config = dict(
    model='self-supervised image encoder',
    dataset='photos of plants and fungi (iNaturalist)',
    train_examples=45211,
    image_size=32,
    crop_scale_min=0.2,
    horizontal_flip=True,
    translate=0.06,
    color_jitter=0.6,
    method='simclr',
    arch='vit',
    norm='layernorm',
    norm_position='pre',
    hidden_act='silu',
    head_dim=64,
    fused_qkv=False,
    bias='all',
    qk_norm=False,
    parallel_block=False,
    inner_norm=False,
    moe='top_k',
    drop_path=0.15,
    kv_group_size=2,
    num_experts=4,
    moe_every=1,
    expert_mlp_ratio=0.5,
    experts_per_token=1,
    shared_expert=True,
    patch_size=[4, 4],
    conv_stem=False,
    layers=12,
    width=384,
    positions='learned',
    pooling='mean',
    projector_hidden=512,
    projector_out=128,
    projector_hidden_layers=1,
    temperature=0.3,
    residual_init='none',
    optimizer='muon',
    muon_scale='original',
    learning_rate=0.026,
    momentum=0.95,
    nesterov=True,
    orthogonalizer='polar_express',
    adamw_lr_other_params=0.00085,
    max_grad_norm=3.0,
    max_steps=5000,
    batch_size=128,
    epochs=14.2,
    lr_schedule='linear',
    final_lr_fraction=0,
    warmup_steps=100,
    weight_decay=0.02,
    adamw_weight_decay_other_params=0,
)
Rows from block 8, named by matrix and row number. Each number is 200 + 20 x the weight over its row's rms, rounded and kept within 0 to 999. All counts start at 0. After the name is the row's rms in percent of the matrix's.
# proj: attention output (model.blocks.8.attn.proj.weight, 384x384), inputs 256-383
proj.249,104,187,193,182,196,241,189,187,237,202,204,186,173,224,232,207,189,225,203,194,223,213,195,220,206,183,205,150,201,203,196,205,232,207,186,185,164,216,171,207,221,192,206,207,200,220,197,224,219,203,193,186,194,222,182,171,212,185,171,212,232,210,174,207,187,178,209,198,263,232,196,246,168,198,224,161,189,220,216,192,197,216,224,173,168,188,193,207,209,189,192,217,216,180,199,199,215,209,184,203,161,204,193,224,188,227,219,206,178,211,167,215,184,173,209,183,138,203,199,175,175,217,205,192,215,207,213,202,213
proj.250,100,204,206,204,198,182,185,185,219,221,217,224,233,217,258,157,240,205,169,171,137,209,223,183,187,234,214,253,189,207,182,212,189,217,224,199,200,196,212,202,180,184,215,228,218,187,194,193,190,174,225,184,244,207,204,177,170,194,222,212,205,209,236,162,231,227,202,171,131,176,217,192,225,187,182,196,224,226,204,203,220,221,215,223,168,238,197,226,162,207,179,197,185,184,220,228,179,216,202,214,203,200,222,184,172,195,188,201,185,215,223,168,181,208,215,184,200,191,190,201,224,216,226,204,200,204,195,187,203
proj.251,101,241,232,176,221,194,224,232,214,198,232,196,179,209,165,219,195,206,159,189,184,216,213,192,169,218,183,218,204,197,197,202,216,187,212,195,196,148,241,173,198,197,173,215,186,180,209,164,164,202,194,199,231,188,197,191,228,200,180,200,203,175,201,204,171,193,199,157,171,198,161,177,184,207,170,171,212,209,162,175,229,180,185,173,205,187,217,212,174,197,191,183,201,159,198,163,214,173,225,209,173,219,198,231,215,221,190,205,189,190,230,198,233,210,182,176,196,209,204,231,219,168,207,198,180,197,191,194,206
proj.252,100,197,180,186,201,173,193,184,223,188,217,202,182,201,192,154,233,184,194,170,198,205,184,186,215,208,179,208,185,194,199,191,221,231,213,233,193,224,209,191,193,209,209,211,219,190,217,178,180,197,181,230,218,224,188,210,178,198,196,187,194,209,163,221,222,221,160,173,205,227,193,214,199,187,239,208,196,195,222,189,256,206,235,195,204,209,197,201,159,220,202,219,177,210,207,206,183,223,211,238,199,221,201,225,173,200,184,194,207,220,216,194,198,185,182,205,183,225,232,173,182,182,165,202,197,186,198,209,172
proj.253,101,212,203,192,200,204,194,190,189,208,220,242,171,273,207,207,216,188,238,203,211,182,208,231,198,199,195,184,198,205,242,173,179,191,221,216,207,198,210,205,186,185,194,179,203,219,179,233,179,195,212,185,225,211,202,196,180,211,224,190,179,214,206,184,229,201,204,204,214,207,237,184,188,214,229,191,243,201,221,195,187,186,208,173,179,200,158,187,186,198,188,200,230,206,191,211,184,210,205,190,214,180,216,192,205,167,179,220,210,186,226,176,164,185,202,180,207,195,196,197,181,172,229,155,202,179,178,197,214
proj.254,099,180,199,173,198,199,186,189,185,212,176,176,205,190,186,187,196,220,208,197,192,195,248,182,191,219,211,214,220,227,187,166,207,156,147,197,178,170,184,205,213,209,206,219,171,165,203,236,163,206,221,208,201,211,196,215,184,199,223,198,212,178,202,197,171,190,237,210,169,203,208,202,164,165,176,213,215,200,206,219,231,201,194,194,201,179,203,207,172,160,164,209,183,188,184,200,214,204,196,253,188,204,203,208,268,211,179,189,178,180,239,196,213,204,210,164,189,213,224,205,207,229,221,207,235,194,224,207,166
proj.255,101,220,180,181,195,218,172,191,215,231,222,222,213,203,203,217,201,201,194,232,171,180,178,186,206,217,209,220,218,212,185,144,224,192,205,163,201,187,216,186,164,199,197,225,227,154,218,213,173,189,196,223,150,228,206,205,236,202,239,196,192,198,195,202,177,218,195,190,160,211,130,193,223,208,194,201,195,225,227,227,189,260,190,174,197,205,173,186,169,161,193,213,200,195,220,206,201,204,219,202,194,205,168,194,196,213,219,218,198,212,190,211,192,143,259,187,190,198,197,182,189,198,215,236,238,191,222,200,202
proj.256,100,231,234,198,241,218,231,194,201,223,215,171,217,206,153,205,192,197,216,192,188,207,197,211,194,219,193,205,185,230,196,252,197,209,235,192,193,175,228,184,193,213,199,206,206,199,239,164,210,202,208,206,197,213,221,202,189,220,253,199,235,184,171,227,187,218,240,188,238,217,191,220,180,183,197,224,209,203,199,209,196,221,197,198,169,207,211,201,199,222,205,160,196,180,226,244,204,208,198,209,206,158,197,197,191,204,200,188,204,171,206,191,190,203,196,178,183,217,235,228,189,225,210,211,237,215,201,161,201
proj.257,100,217,177,198,196,191,212,203,183,206,177,209,205,185,202,227,194,176,198,196,234,206,199,189,201,200,200,214,231,194,177,211,193,201,208,187,217,217,212,210,217,228,239,243,216,195,156,209,206,207,194,209,189,211,195,195,219,230,185,180,151,209,194,216,228,211,214,187,201,165,223,228,179,182,221,246,230,181,201,199,199,218,198,214,193,209,239,215,254,162,193,202,207,186,178,194,204,162,230,216,217,161,208,205,193,201,218,161,222,180,214,240,191,207,198,194,196,197,216,209,193,199,189,198,214,201,198,213,208
proj.258,097,183,211,200,201,222,199,177,219,214,181,202,170,204,201,217,217,199,182,164,203,195,212,215,175,176,190,220,191,189,207,197,228,170,181,207,220,213,201,177,198,220,186,190,192,182,204,200,235,187,188,208,177,206,210,206,204,184,186,208,211,186,173,227,184,199,169,191,198,225,221,215,216,175,219,191,208,184,187,223,214,219,186,214,211,191,219,180,198,174,199,192,240,224,196,191,215,184,201,218,201,200,180,193,202,199,200,205,219,234,198,214,230,196,201,181,176,195,193,192,198,213,221,204,227,181,216,218,190
proj.259,108,218,213,219,212,243,176,187,198,196,169,193,200,182,203,184,178,204,210,184,210,167,209,227,216,227,211,194,154,209,195,216,207,192,263,212,179,197,198,194,198,203,195,170,176,178,202,211,177,232,203,239,205,240,180,170,181,198,222,212,148,180,219,175,208,229,191,148,203,212,214,227,186,217,231,181,202,174,205,221,223,203,207,163,188,209,205,192,200,190,195,202,232,205,213,214,216,220,215,232,182,192,210,216,162,184,214,185,208,243,199,158,179,197,198,200,198,203,201,170,188,193,198,195,191,211,188,148,186
proj.260,106,220,210,200,182,211,185,197,161,230,207,235,184,207,207,208,186,199,190,227,198,199,203,191,188,214,214,180,181,207,219,215,224,183,170,219,184,187,219,213,189,202,229,183,215,230,192,201,210,181,241,223,169,191,222,197,202,204,235,188,192,207,217,171,164,225,180,195,187,201,188,197,196,198,187,222,205,194,155,222,196,228,188,209,197,186,194,183,195,232,227,158,193,197,218,245,229,244,200,197,198,206,219,203,216,188,206,151,196,195,177,229,203,190,212,165,189,202,182,199,188,153,213,231,183,189,217,175,175
proj.261,102,204,226,187,205,222,183,200,192,201,206,173,227,218,215,186,187,207,195,202,227,182,213,200,201,226,256,183,214,199,237,182,190,144,214,201,220,222,178,155,183,173,198,225,194,188,162,196,207,174,250,198,218,205,209,195,173,181,196,184,192,187,187,219,191,208,183,185,202,182,177,201,148,208,210,199,193,182,174,176,230,229,214,188,182,197,183,214,183,181,175,194,193,196,187,191,224,169,221,221,201,178,166,241,183,205,213,177,202,217,191,213,201,215,181,174,175,232,181,188,183,202,173,239,204,193,189,171,213
proj.262,101,175,241,187,198,213,224,216,226,216,164,220,254,212,199,217,204,200,168,214,208,209,204,223,217,175,191,210,230,181,206,183,178,224,234,180,181,238,179,176,230,181,207,190,211,236,188,225,187,211,193,225,173,247,206,192,213,179,198,235,167,198,210,192,156,208,243,192,207,197,178,185,210,197,208,215,233,196,198,207,237,218,153,183,178,227,222,202,232,198,162,179,226,209,210,215,192,216,202,195,206,203,214,182,222,178,216,230,211,198,186,194,183,220,204,176,225,199,183,174,164,214,201,190,176,218,185,212,223
proj.263,100,206,177,196,184,195,199,209,208,184,192,226,206,180,175,236,200,204,173,179,146,204,185,212,205,183,191,188,239,183,195,191,189,180,203,195,232,158,217,173,209,205,155,159,207,189,215,190,216,187,216,198,198,216,204,220,214,218,210,211,232,212,191,189,166,209,230,230,188,194,215,207,183,189,184,179,196,224,214,204,228,193,197,208,196,189,169,230,166,205,206,205,186,182,169,220,206,154,221,188,184,227,185,186,216,207,242,213,207,204,202,222,266,195,164,192,212,215,200,201,199,202,224,224,212,203,194,194,206
proj.264,097,174,170,216,217,222,219,220,211,206,223,171,198,225,186,177,211,211,176,203,187,233,232,201,211,205,209,185,201,211,182,218,179,200,218,178,206,207,177,178,234,203,206,215,205,214,197,199,214,182,176,198,168,192,186,192,160,203,206,204,198,204,198,209,211,210,194,230,209,220,167,206,215,187,196,186,211,227,216,198,213,201,197,194,230,188,153,192,183,193,203,169,184,208,179,232,149,199,222,224,182,207,181,182,235,204,195,206,185,191,246,197,202,185,225,238,197,227,190,167,237,205,194,209,184,233,234,204,185
proj.265,096,209,199,207,199,217,201,182,222,210,227,162,204,195,211,211,186,218,225,204,226,188,201,211,194,195,181,207,220,216,207,190,222,218,216,218,198,198,195,217,172,208,208,220,231,147,209,187,245,204,160,184,155,180,221,222,228,203,203,206,194,190,195,192,231,223,170,211,163,262,185,213,205,200,178,189,222,227,172,171,192,200,183,216,209,216,197,208,188,198,208,200,222,165,199,194,231,248,191,209,158,194,168,210,191,174,173,212,208,202,225,206,190,190,203,182,169,211,212,191,197,178,217,209,195,196,221,192,203
proj.266,110,215,199,192,210,198,222,237,173,208,208,217,204,170,205,224,180,183,171,197,212,209,190,174,224,175,214,205,187,184,195,199,210,201,173,192,227,209,203,195,195,211,213,199,206,207,213,217,210,217,205,196,182,262,215,194,209,185,203,183,188,189,210,215,179,206,179,229,244,182,201,220,225,190,194,234,185,186,196,204,240,194,207,217,210,195,187,202,187,177,181,173,175,191,182,221,255,208,211,176,196,188,199,183,182,163,183,167,198,171,207,222,197,208,184,182,220,192,227,179,204,161,216,206,188,248,208,209,186
proj.267,091,205,214,208,223,188,239,207,198,207,200,190,163,215,204,185,197,197,202,196,213,206,172,188,220,179,187,172,164,189,225,203,191,214,194,188,224,242,205,212,199,201,161,179,203,239,210,190,213,194,223,182,193,185,201,232,189,201,223,193,213,209,206,205,197,182,219,188,213,210,217,183,193,188,176,208,192,264,209,192,207,210,181,225,208,169,214,253,216,182,128,199,201,186,233,206,194,205,226,168,177,195,195,180,180,196,173,195,230,228,201,195,156,248,218,194,174,203,209,191,229,229,192,227,191,197,184,212,210
proj.268,095,208,216,191,212,242,217,215,219,230,206,190,211,194,206,178,193,200,200,222,178,172,204,185,161,216,212,187,201,186,160,225,166,202,221,199,205,225,173,199,187,218,234,207,205,230,215,220,209,197,213,213,231,244,222,195,176,198,177,172,196,180,209,204,175,151,211,228,214,220,203,173,222,196,190,201,237,217,182,200,204,210,221,193,189,137,209,198,167,240,203,192,194,209,185,218,196,202,220,168,203,182,220,173,187,219,235,190,192,218,210,222,202,192,187,226,190,187,180,231,207,223,220,218,185,233,196,190,194
proj.269,102,175,212,155,216,195,225,237,180,189,160,234,228,242,192,227,188,173,245,199,206,203,228,193,224,219,209,202,179,201,186,197,185,206,199,196,194,231,188,233,203,238,246,202,207,189,197,166,192,189,215,195,186,213,190,201,185,207,209,189,177,208,194,216,204,202,191,190,203,217,203,174,219,193,169,209,202,206,208,241,182,195,182,230,186,220,195,180,193,228,215,201,185,200,207,213,210,207,202,211,228,215,204,197,189,209,210,202,187,209,174,174,187,209,210,190,204,210,217,196,206,194,182,199,197,161,179,216,199
proj.270,110,191,193,220,209,165,196,188,221,235,182,176,207,185,176,180,200,230,229,206,177,222,182,202,228,209,191,191,200,192,155,195,199,188,196,210,191,190,210,194,220,177,200,203,154,186,237,168,214,211,242,210,217,192,202,188,193,183,223,183,222,228,227,239,201,215,182,155,180,187,198,169,202,207,196,191,173,219,182,228,203,185,203,226,166,200,222,209,224,182,171,229,189,197,196,167,205,177,247,163,182,195,216,191,211,205,199,200,179,187,204,193,237,226,173,185,199,172,194,189,225,224,225,208,148,215,226,207,195
proj.271,103,191,181,206,156,178,201,207,257,167,231,192,235,177,214,191,204,214,204,216,172,212,207,178,186,174,190,175,215,187,183,181,207,206,222,194,201,194,215,192,199,186,209,166,223,155,201,213,182,175,191,205,251,192,206,206,202,144,192,194,190,209,148,229,180,214,178,223,171,196,187,219,227,197,193,192,202,196,197,203,171,212,221,197,180,205,178,201,191,201,177,194,227,196,199,166,214,239,201,176,214,221,190,219,200,220,185,192,189,240,175,212,198,172,159,186,208,210,187,219,225,210,214,196,198,194,230,192,204
proj.272,098,191,200,201,200,191,204,177,157,201,187,213,178,244,183,214,187,209,166,174,193,240,183,201,202,198,173,195,166,207,187,214,232,216,194,175,219,212,175,202,195,217,193,183,181,160,180,185,202,174,205,235,165,164,206,177,221,200,205,190,185,196,214,183,180,181,181,231,203,186,190,215,201,204,203,195,178,237,214,221,186,196,206,165,239,209,205,177,184,182,187,194,194,196,196,213,173,192,213,206,212,186,170,190,154,222,207,189,204,198,209,206,231,195,172,187,220,163,200,204,186,198,223,175,184,208,194,222,179
proj.273,099,172,195,211,216,198,190,205,216,182,181,206,233,228,199,203,189,195,203,183,231,198,188,220,221,234,226,175,212,192,171,219,209,195,198,218,196,238,217,242,209,199,211,211,185,210,170,205,186,184,199,196,156,209,183,212,173,209,203,148,173,195,215,201,200,181,215,196,207,190,208,229,209,208,214,188,181,243,208,172,221,207,185,211,193,227,200,176,219,184,187,202,145,203,176,206,190,157,198,206,204,233,190,206,186,195,195,177,241,153,168,186,203,187,198,207,225,197,213,210,204,180,172,220,169,202,174,234,209
proj.274,098,250,194,198,176,204,203,211,245,202,222,216,221,167,199,184,187,215,193,188,199,181,169,216,252,208,185,178,164,205,230,215,175,175,192,187,193,203,234,208,219,221,234,231,199,222,190,195,230,207,216,200,232,222,193,168,171,220,192,183,230,232,187,214,216,191,185,203,217,190,172,193,202,180,193,178,226,191,238,206,219,202,196,233,195,257,202,196,191,237,173,219,208,182,182,201,252,236,233,193,184,178,178,217,192,198,202,201,171,211,189,196,179,192,182,237,178,239,176,190,211,190,246,209,163,189,221,192,229
proj.275,102,214,182,219,176,209,207,177,220,206,189,197,225,197,192,197,188,215,214,210,233,179,189,176,196,206,190,192,176,207,141,245,218,215,188,184,213,220,202,213,222,177,201,204,190,207,177,181,213,230,182,173,235,202,195,223,189,206,200,209,187,190,187,214,180,209,191,216,215,160,114,180,180,170,208,196,168,212,240,223,198,216,217,182,187,234,191,150,253,160,169,190,192,166,207,192,211,219,191,217,217,190,230,199,207,190,214,190,183,175,188,198,196,173,193,203,160,174,164,215,218,203,216,200,172,183,184,193,201
proj.276,106,233,215,214,182,191,196,222,226,187,186,236,223,195,201,175,173,203,183,177,208,206,201,211,189,225,178,175,165,215,217,194,152,219,201,196,202,160,224,206,242,219,211,216,203,193,181,178,221,233,173,241,184,168,198,198,197,177,221,217,198,202,175,196,198,169,201,236,184,201,203,204,202,218,201,172,227,211,165,196,231,215,208,209,183,215,206,212,214,193,203,212,225,194,196,204,205,209,217,195,215,182,227,196,207,184,216,214,202,183,184,181,191,196,225,199,215,215,214,173,206,184,188,235,165,180,200,202,202
proj.277,095,185,205,183,228,194,251,220,239,163,192,169,219,176,166,183,193,198,153,184,191,185,156,166,166,174,176,185,220,245,196,189,190,206,185,208,196,210,198,183,211,204,192,196,250,181,211,188,203,193,179,196,220,184,202,228,189,201,214,176,225,164,219,187,220,182,227,219,194,231,231,190,186,216,179,167,200,189,181,174,209,180,193,211,215,218,202,267,196,205,202,210,188,191,235,187,198,187,201,203,223,191,205,182,187,183,197,212,210,200,182,205,241,209,213,205,189,173,225,229,208,208,210,209,213,216,193,170,207
proj.278,106,216,181,163,216,188,205,205,229,175,234,211,222,144,210,203,204,193,212,203,220,203,200,215,203,204,224,170,202,171,195,178,198,191,198,191,230,192,183,161,181,185,195,231,219,188,201,222,221,213,202,185,216,169,203,217,144,206,204,188,202,214,232,187,244,219,203,199,223,228,186,196,181,202,215,165,191,189,218,209,214,207,174,181,225,233,195,194,186,195,196,197,197,213,215,200,210,208,209,187,203,200,198,195,194,184,203,198,203,194,237,218,179,221,189,213,212,200,243,228,209,209,204,188,150,221,230,241,209
proj.279,099,227,193,204,225,198,221,203,191,232,197,163,160,196,199,189,205,212,200,186,194,212,229,186,198,190,221,205,186,207,207,216,223,205,211,214,214,199,211,222,191,210,199,223,205,184,222,188,191,205,182,208,215,193,186,178,198,196,230,179,226,212,166,215,193,202,185,198,241,215,230,200,209,236,169,187,204,214,189,183,194,153,198,213,240,197,223,182,196,187,238,230,187,225,237,170,215,212,217,192,208,166,243,160,180,230,187,233,197,220,170,188,177,191,201,180,200,183,164,190,197,168,208,184,188,194,187,230,174
proj.280,100,218,207,205,204,203,213,233,217,169,190,260,218,195,214,184,227,211,180,186,197,200,166,232,174,194,202,205,187,221,181,216,200,215,190,214,165,195,192,236,201,220,209,182,197,226,202,189,189,204,220,215,161,212,229,191,240,249,218,181,221,216,218,190,164,230,205,203,188,174,196,199,218,175,243,174,198,202,200,184,207,189,202,188,180,200,184,191,171,212,186,205,201,226,235,188,217,148,204,186,214,169,177,195,182,207,189,208,205,229,163,230,216,200,218,223,195,221,179,184,209,185,189,200,238,186,195,223,236
proj.281,096,171,163,215,214,209,197,206,198,179,202,200,233,207,215,222,233,227,231,188,176,230,170,231,213,190,175,222,188,206,176,190,218,184,183,174,213,185,185,224,176,221,209,186,197,222,203,211,179,206,221,202,225,237,214,222,194,194,215,195,247,193,196,200,163,203,236,195,180,221,209,194,176,217,215,189,203,204,213,164,174,234,213,147,208,187,187,191,197,226,189,231,181,190,213,163,173,212,178,211,208,212,182,200,195,210,188,196,209,234,195,194,178,190,191,210,191,177,197,194,223,214,205,191,238,206,202,181,233
proj.282,109,226,188,179,204,203,217,186,192,215,212,186,200,225,216,181,233,206,174,166,194,197,227,204,183,193,182,213,193,195,195,192,212,231,245,224,177,225,210,169,181,229,198,195,222,183,235,139,165,166,193,197,185,192,210,207,188,208,228,232,209,197,227,200,192,211,222,183,185,205,219,226,171,199,179,142,211,244,227,178,226,193,198,231,196,200,236,179,183,174,216,165,246,192,190,185,162,198,220,224,195,178,213,177,185,205,212,230,225,234,214,189,214,220,200,193,214,172,187,191,197,206,211,204,238,227,199,162,143
proj.283,098,187,206,198,184,176,195,204,198,190,197,214,207,186,229,199,212,214,208,202,188,239,183,195,210,183,247,197,189,202,214,208,163,215,197,173,210,207,231,190,222,176,219,170,186,191,192,224,208,212,208,168,210,217,168,226,171,201,199,222,207,192,222,223,198,188,158,182,201,213,201,185,203,190,196,234,201,178,164,236,206,215,205,196,178,208,162,231,202,214,201,180,196,247,226,173,189,182,192,195,228,204,199,157,250,180,193,179,247,179,194,228,211,188,209,178,205,212,201,227,196,203,215,212,184,171,201,185,211
proj.284,102,236,181,193,170,187,164,191,176,230,228,200,187,171,210,175,177,167,194,207,220,194,204,216,209,158,183,191,208,234,177,216,231,234,200,180,201,217,207,210,207,230,164,209,186,181,226,188,222,193,187,222,212,219,218,204,213,201,158,218,185,186,201,228,229,182,173,210,191,188,187,196,212,200,177,218,203,199,202,222,200,195,169,189,200,164,193,234,217,180,191,201,189,218,200,191,240,206,206,218,215,191,214,225,203,182,176,208,184,178,204,199,175,175,233,217,236,216,190,213,172,200,181,158,225,198,214,186,215
proj.285,096,206,199,245,188,168,169,202,179,209,204,186,222,177,226,228,187,189,207,205,196,227,193,184,195,223,197,167,241,184,154,196,185,196,209,203,148,205,205,220,195,222,224,174,172,192,192,218,207,220,206,196,165,192,227,220,202,173,166,172,182,217,203,197,203,199,175,217,168,212,184,203,212,185,221,182,181,172,201,207,212,201,191,203,191,201,214,212,171,214,187,110,233,222,193,232,200,208,203,171,185,209,207,192,192,229,191,183,199,152,209,200,224,188,250,205,191,172,216,187,199,196,235,195,193,181,187,212,218
proj.286,101,188,207,176,183,213,199,228,192,198,191,195,223,199,179,197,224,175,197,167,182,193,171,185,196,214,219,195,216,200,197,213,186,199,207,202,193,230,216,145,175,184,181,194,206,158,202,177,176,176,184,242,163,198,225,220,216,173,239,203,201,227,153,213,170,211,193,201,226,184,237,217,223,203,191,172,163,218,194,166,201,158,178,208,192,208,219,162,219,187,177,173,185,180,176,184,204,219,218,170,210,173,213,192,187,230,192,185,172,185,248,167,184,211,186,207,207,205,215,213,220,215,198,232,213,209,183,212,204
proj.287,101,200,242,227,187,196,153,159,146,181,235,199,204,214,185,235,228,209,175,199,183,196,188,216,197,218,223,191,197,185,209,181,209,170,195,191,206,190,199,187,241,184,231,197,200,198,187,215,193,200,209,195,164,219,160,223,179,200,173,216,206,205,199,184,211,194,212,240,200,212,182,212,187,202,223,208,191,223,169,198,226,250,205,196,206,180,201,193,180,185,201,181,205,182,203,213,198,205,193,236,200,171,186,230,193,191,191,166,217,174,183,218,203,180,205,181,164,222,222,236,214,184,217,205,222,208,189,193,211
proj.288,103,210,221,199,242,200,218,219,217,220,225,204,218,205,204,205,196,217,191,204,224,190,177,205,201,191,191,213,228,211,207,207,224,215,205,189,211,192,209,215,201,191,221,221,203,179,193,202,202,173,220,214,225,226,183,234,180,193,202,234,193,220,195,187,194,193,206,216,194,223,204,161,212,176,208,205,166,181,202,236,223,199,185,227,159,230,225,175,222,198,203,187,186,176,236,207,199,206,222,183,218,239,185,209,205,197,246,214,210,200,184,188,197,205,203,199,220,184,235,191,239,181,194,228,202,225,223,195,231
proj.289,101,192,178,215,193,201,183,190,196,189,185,196,185,221,174,187,180,181,217,199,196,203,190,198,176,181,203,186,216,240,176,189,179,212,190,184,211,191,200,206,212,219,188,228,191,192,196,253,198,192,162,180,183,184,170,196,178,197,213,183,220,197,205,175,185,226,209,194,172,204,204,178,198,187,211,187,211,219,189,222,181,237,204,218,196,203,136,206,174,187,199,178,211,174,179,186,188,207,199,201,203,211,214,200,188,185,198,237,202,197,186,204,165,183,197,205,162,191,214,188,161,185,227,173,205,184,199,187,210
proj.290,105,188,198,155,204,184,207,190,175,195,204,224,198,199,209,190,184,190,207,198,187,204,209,186,193,209,215,189,198,240,214,192,185,201,190,213,211,163,229,189,216,195,174,181,228,155,205,180,162,218,187,187,212,176,201,210,205,195,186,186,218,196,181,195,176,207,178,207,191,214,184,174,201,185,177,168,227,212,207,191,238,196,199,219,206,207,189,231,200,199,219,218,214,204,239,216,197,189,229,167,203,204,208,203,225,181,195,200,177,211,195,196,219,242,187,202,187,196,178,233,206,156,211,164,197,216,173,225,193
proj.291,105,186,176,195,227,224,182,229,188,211,187,216,195,213,201,175,208,215,193,198,213,173,209,197,196,164,201,201,177,202,204,226,203,188,179,212,187,216,225,206,252,176,193,229,170,218,223,212,165,195,230,185,213,181,195,202,206,195,158,198,211,226,229,225,189,205,188,217,151,214,196,177,210,207,228,210,175,193,235,222,204,195,198,183,222,215,177,191,175,174,192,193,210,205,226,195,227,190,180,190,177,189,205,193,203,174,246,224,216,211,178,215,216,189,192,186,218,151,215,206,212,190,188,182,216,242,199,225,233
proj.292,106,185,212,162,199,197,204,194,172,188,228,153,183,191,182,206,176,200,195,137,169,200,210,216,213,153,219,213,178,211,188,203,174,170,215,182,218,217,213,163,216,214,184,198,200,192,205,177,188,169,208,186,196,191,195,220,208,197,192,204,180,231,186,217,188,191,199,181,202,187,200,176,212,194,180,213,194,187,191,204,183,201,181,210,193,218,211,214,205,213,201,195,196,199,212,223,193,192,196,185,224,207,198,237,223,209,206,173,153,140,219,165,185,229,226,223,200,169,179,208,186,199,194,204,214,193,164,183,195
proj.293,101,204,199,193,197,174,175,206,189,202,249,209,233,218,173,218,235,197,169,168,169,185,200,168,198,185,214,185,165,208,226,193,203,178,233,166,194,235,229,186,177,176,229,210,207,234,180,201,210,188,178,195,231,222,198,219,188,222,206,194,176,197,205,184,219,223,177,182,207,214,190,218,205,183,247,205,189,205,241,157,192,213,180,235,219,200,212,173,209,174,198,209,159,195,234,207,253,214,171,220,198,239,193,207,167,183,199,209,210,224,185,211,201,213,214,237,161,218,220,201,191,197,213,235,226,209,173,195,225
proj.294,099,184,232,188,197,149,166,195,180,186,196,227,233,201,205,216,199,197,210,186,180,202,228,200,180,197,183,159,210,168,208,215,220,227,207,196,228,185,185,182,225,203,213,177,198,184,192,192,164,225,224,241,214,186,228,211,209,207,210,178,172,212,191,202,233,186,192,212,213,165,199,199,236,188,206,262,175,181,200,169,177,205,196,238,203,229,200,190,195,195,198,188,175,192,207,207,203,225,170,187,202,219,215,215,199,185,229,181,190,217,197,211,180,167,201,248,188,211,190,186,201,217,225,182,158,208,198,211,218
proj.295,098,216,241,213,194,197,197,243,212,237,198,189,212,201,239,188,213,220,219,204,186,206,165,196,199,199,181,204,183,198,212,221,213,198,185,196,197,224,210,215,209,215,197,199,197,206,193,223,189,198,214,225,180,205,218,184,192,189,214,183,179,177,224,210,213,190,194,200,199,214,189,188,200,213,207,194,213,216,243,178,186,212,198,184,214,217,207,220,199,198,171,190,227,216,194,229,186,157,216,217,218,230,210,199,186,208,171,201,194,191,219,199,208,212,211,241,174,210,230,235,212,194,173,210,174,181,214,188,206
proj.296,101,227,227,195,200,190,207,216,210,219,230,217,210,183,218,215,235,177,198,224,201,220,226,215,187,211,213,160,178,171,175,200,191,180,223,185,190,218,206,214,170,188,146,165,219,183,201,210,194,167,214,205,215,241,232,193,196,177,186,230,200,171,205,209,190,192,224,227,193,185,164,177,172,199,206,212,196,214,187,224,192,195,181,198,166,216,207,175,202,243,193,176,209,211,165,181,187,176,204,173,214,229,226,186,171,207,141,160,194,205,176,213,159,220,227,213,192,252,223,218,179,173,191,239,193,190,206,207,196
proj.297,099,219,216,192,179,225,195,200,201,173,205,184,202,194,196,214,208,199,197,184,204,215,211,164,229,192,233,196,227,204,243,220,170,198,214,203,194,224,204,238,213,212,204,196,172,247,217,205,216,233,229,199,200,194,226,195,189,171,217,198,204,239,157,224,211,182,188,199,221,191,226,202,207,173,184,207,208,220,177,191,218,215,201,183,214,235,195,186,158,193,201,184,245,177,203,189,171,187,194,209,219,186,194,184,188,206,175,190,199,210,196,170,229,185,212,186,225,164,171,162,184,202,200,196,220,237,192,223,204
proj.298,099,200,183,219,182,199,195,198,187,190,188,196,180,185,191,157,195,193,202,185,225,226,230,163,209,202,179,216,194,203,191,197,194,193,222,225,205,202,202,173,180,229,200,154,226,177,181,227,199,198,176,202,206,176,191,201,189,187,216,208,188,183,211,184,189,205,201,210,147,180,200,204,164,208,200,217,206,189,206,223,204,185,189,190,192,197,188,213,210,190,199,224,208,218,175,231,199,196,184,207,209,209,181,178,183,206,166,210,241,168,207,173,197,197,225,253,227,192,215,241,229,213,169,229,194,169,197,205,191
proj.299,098,191,208,198,227,173,202,187,179,223,201,201,215,197,222,181,175,212,206,198,165,227,184,216,183,227,212,222,194,186,226,197,203,200,195,220,213,234,156,204,189,190,235,213,218,200,191,178,208,206,183,213,154,207,238,175,232,192,208,180,197,225,207,226,217,213,200,198,174,162,175,201,182,234,176,170,211,194,196,196,174,202,223,210,199,226,207,189,183,204,205,189,234,206,225,218,182,170,179,188,202,223,203,197,217,219,219,216,160,193,198,188,244,207,187,194,201,208,234,194,206,170,231,204,222,202,227,223,207
proj.300,104,184,217,217,200,195,225,191,234,194,203,226,196,210,201,181,234,195,178,164,182,173,212,205,212,188,177,223,201,220,205,215,168,218,213,172,212,181,225,200,181,207,182,239,239,178,199,201,184,227,169,183,250,157,203,202,206,193,196,208,233,177,206,199,205,218,207,218,183,184,198,183,197,210,184,188,207,174,214,190,214,232,202,175,199,228,226,205,183,225,190,199,212,173,184,213,225,241,239,189,219,199,170,193,187,196,207,181,193,237,205,218,196,222,169,172,169,175,214,208,219,223,217,224,203,188,237,207,195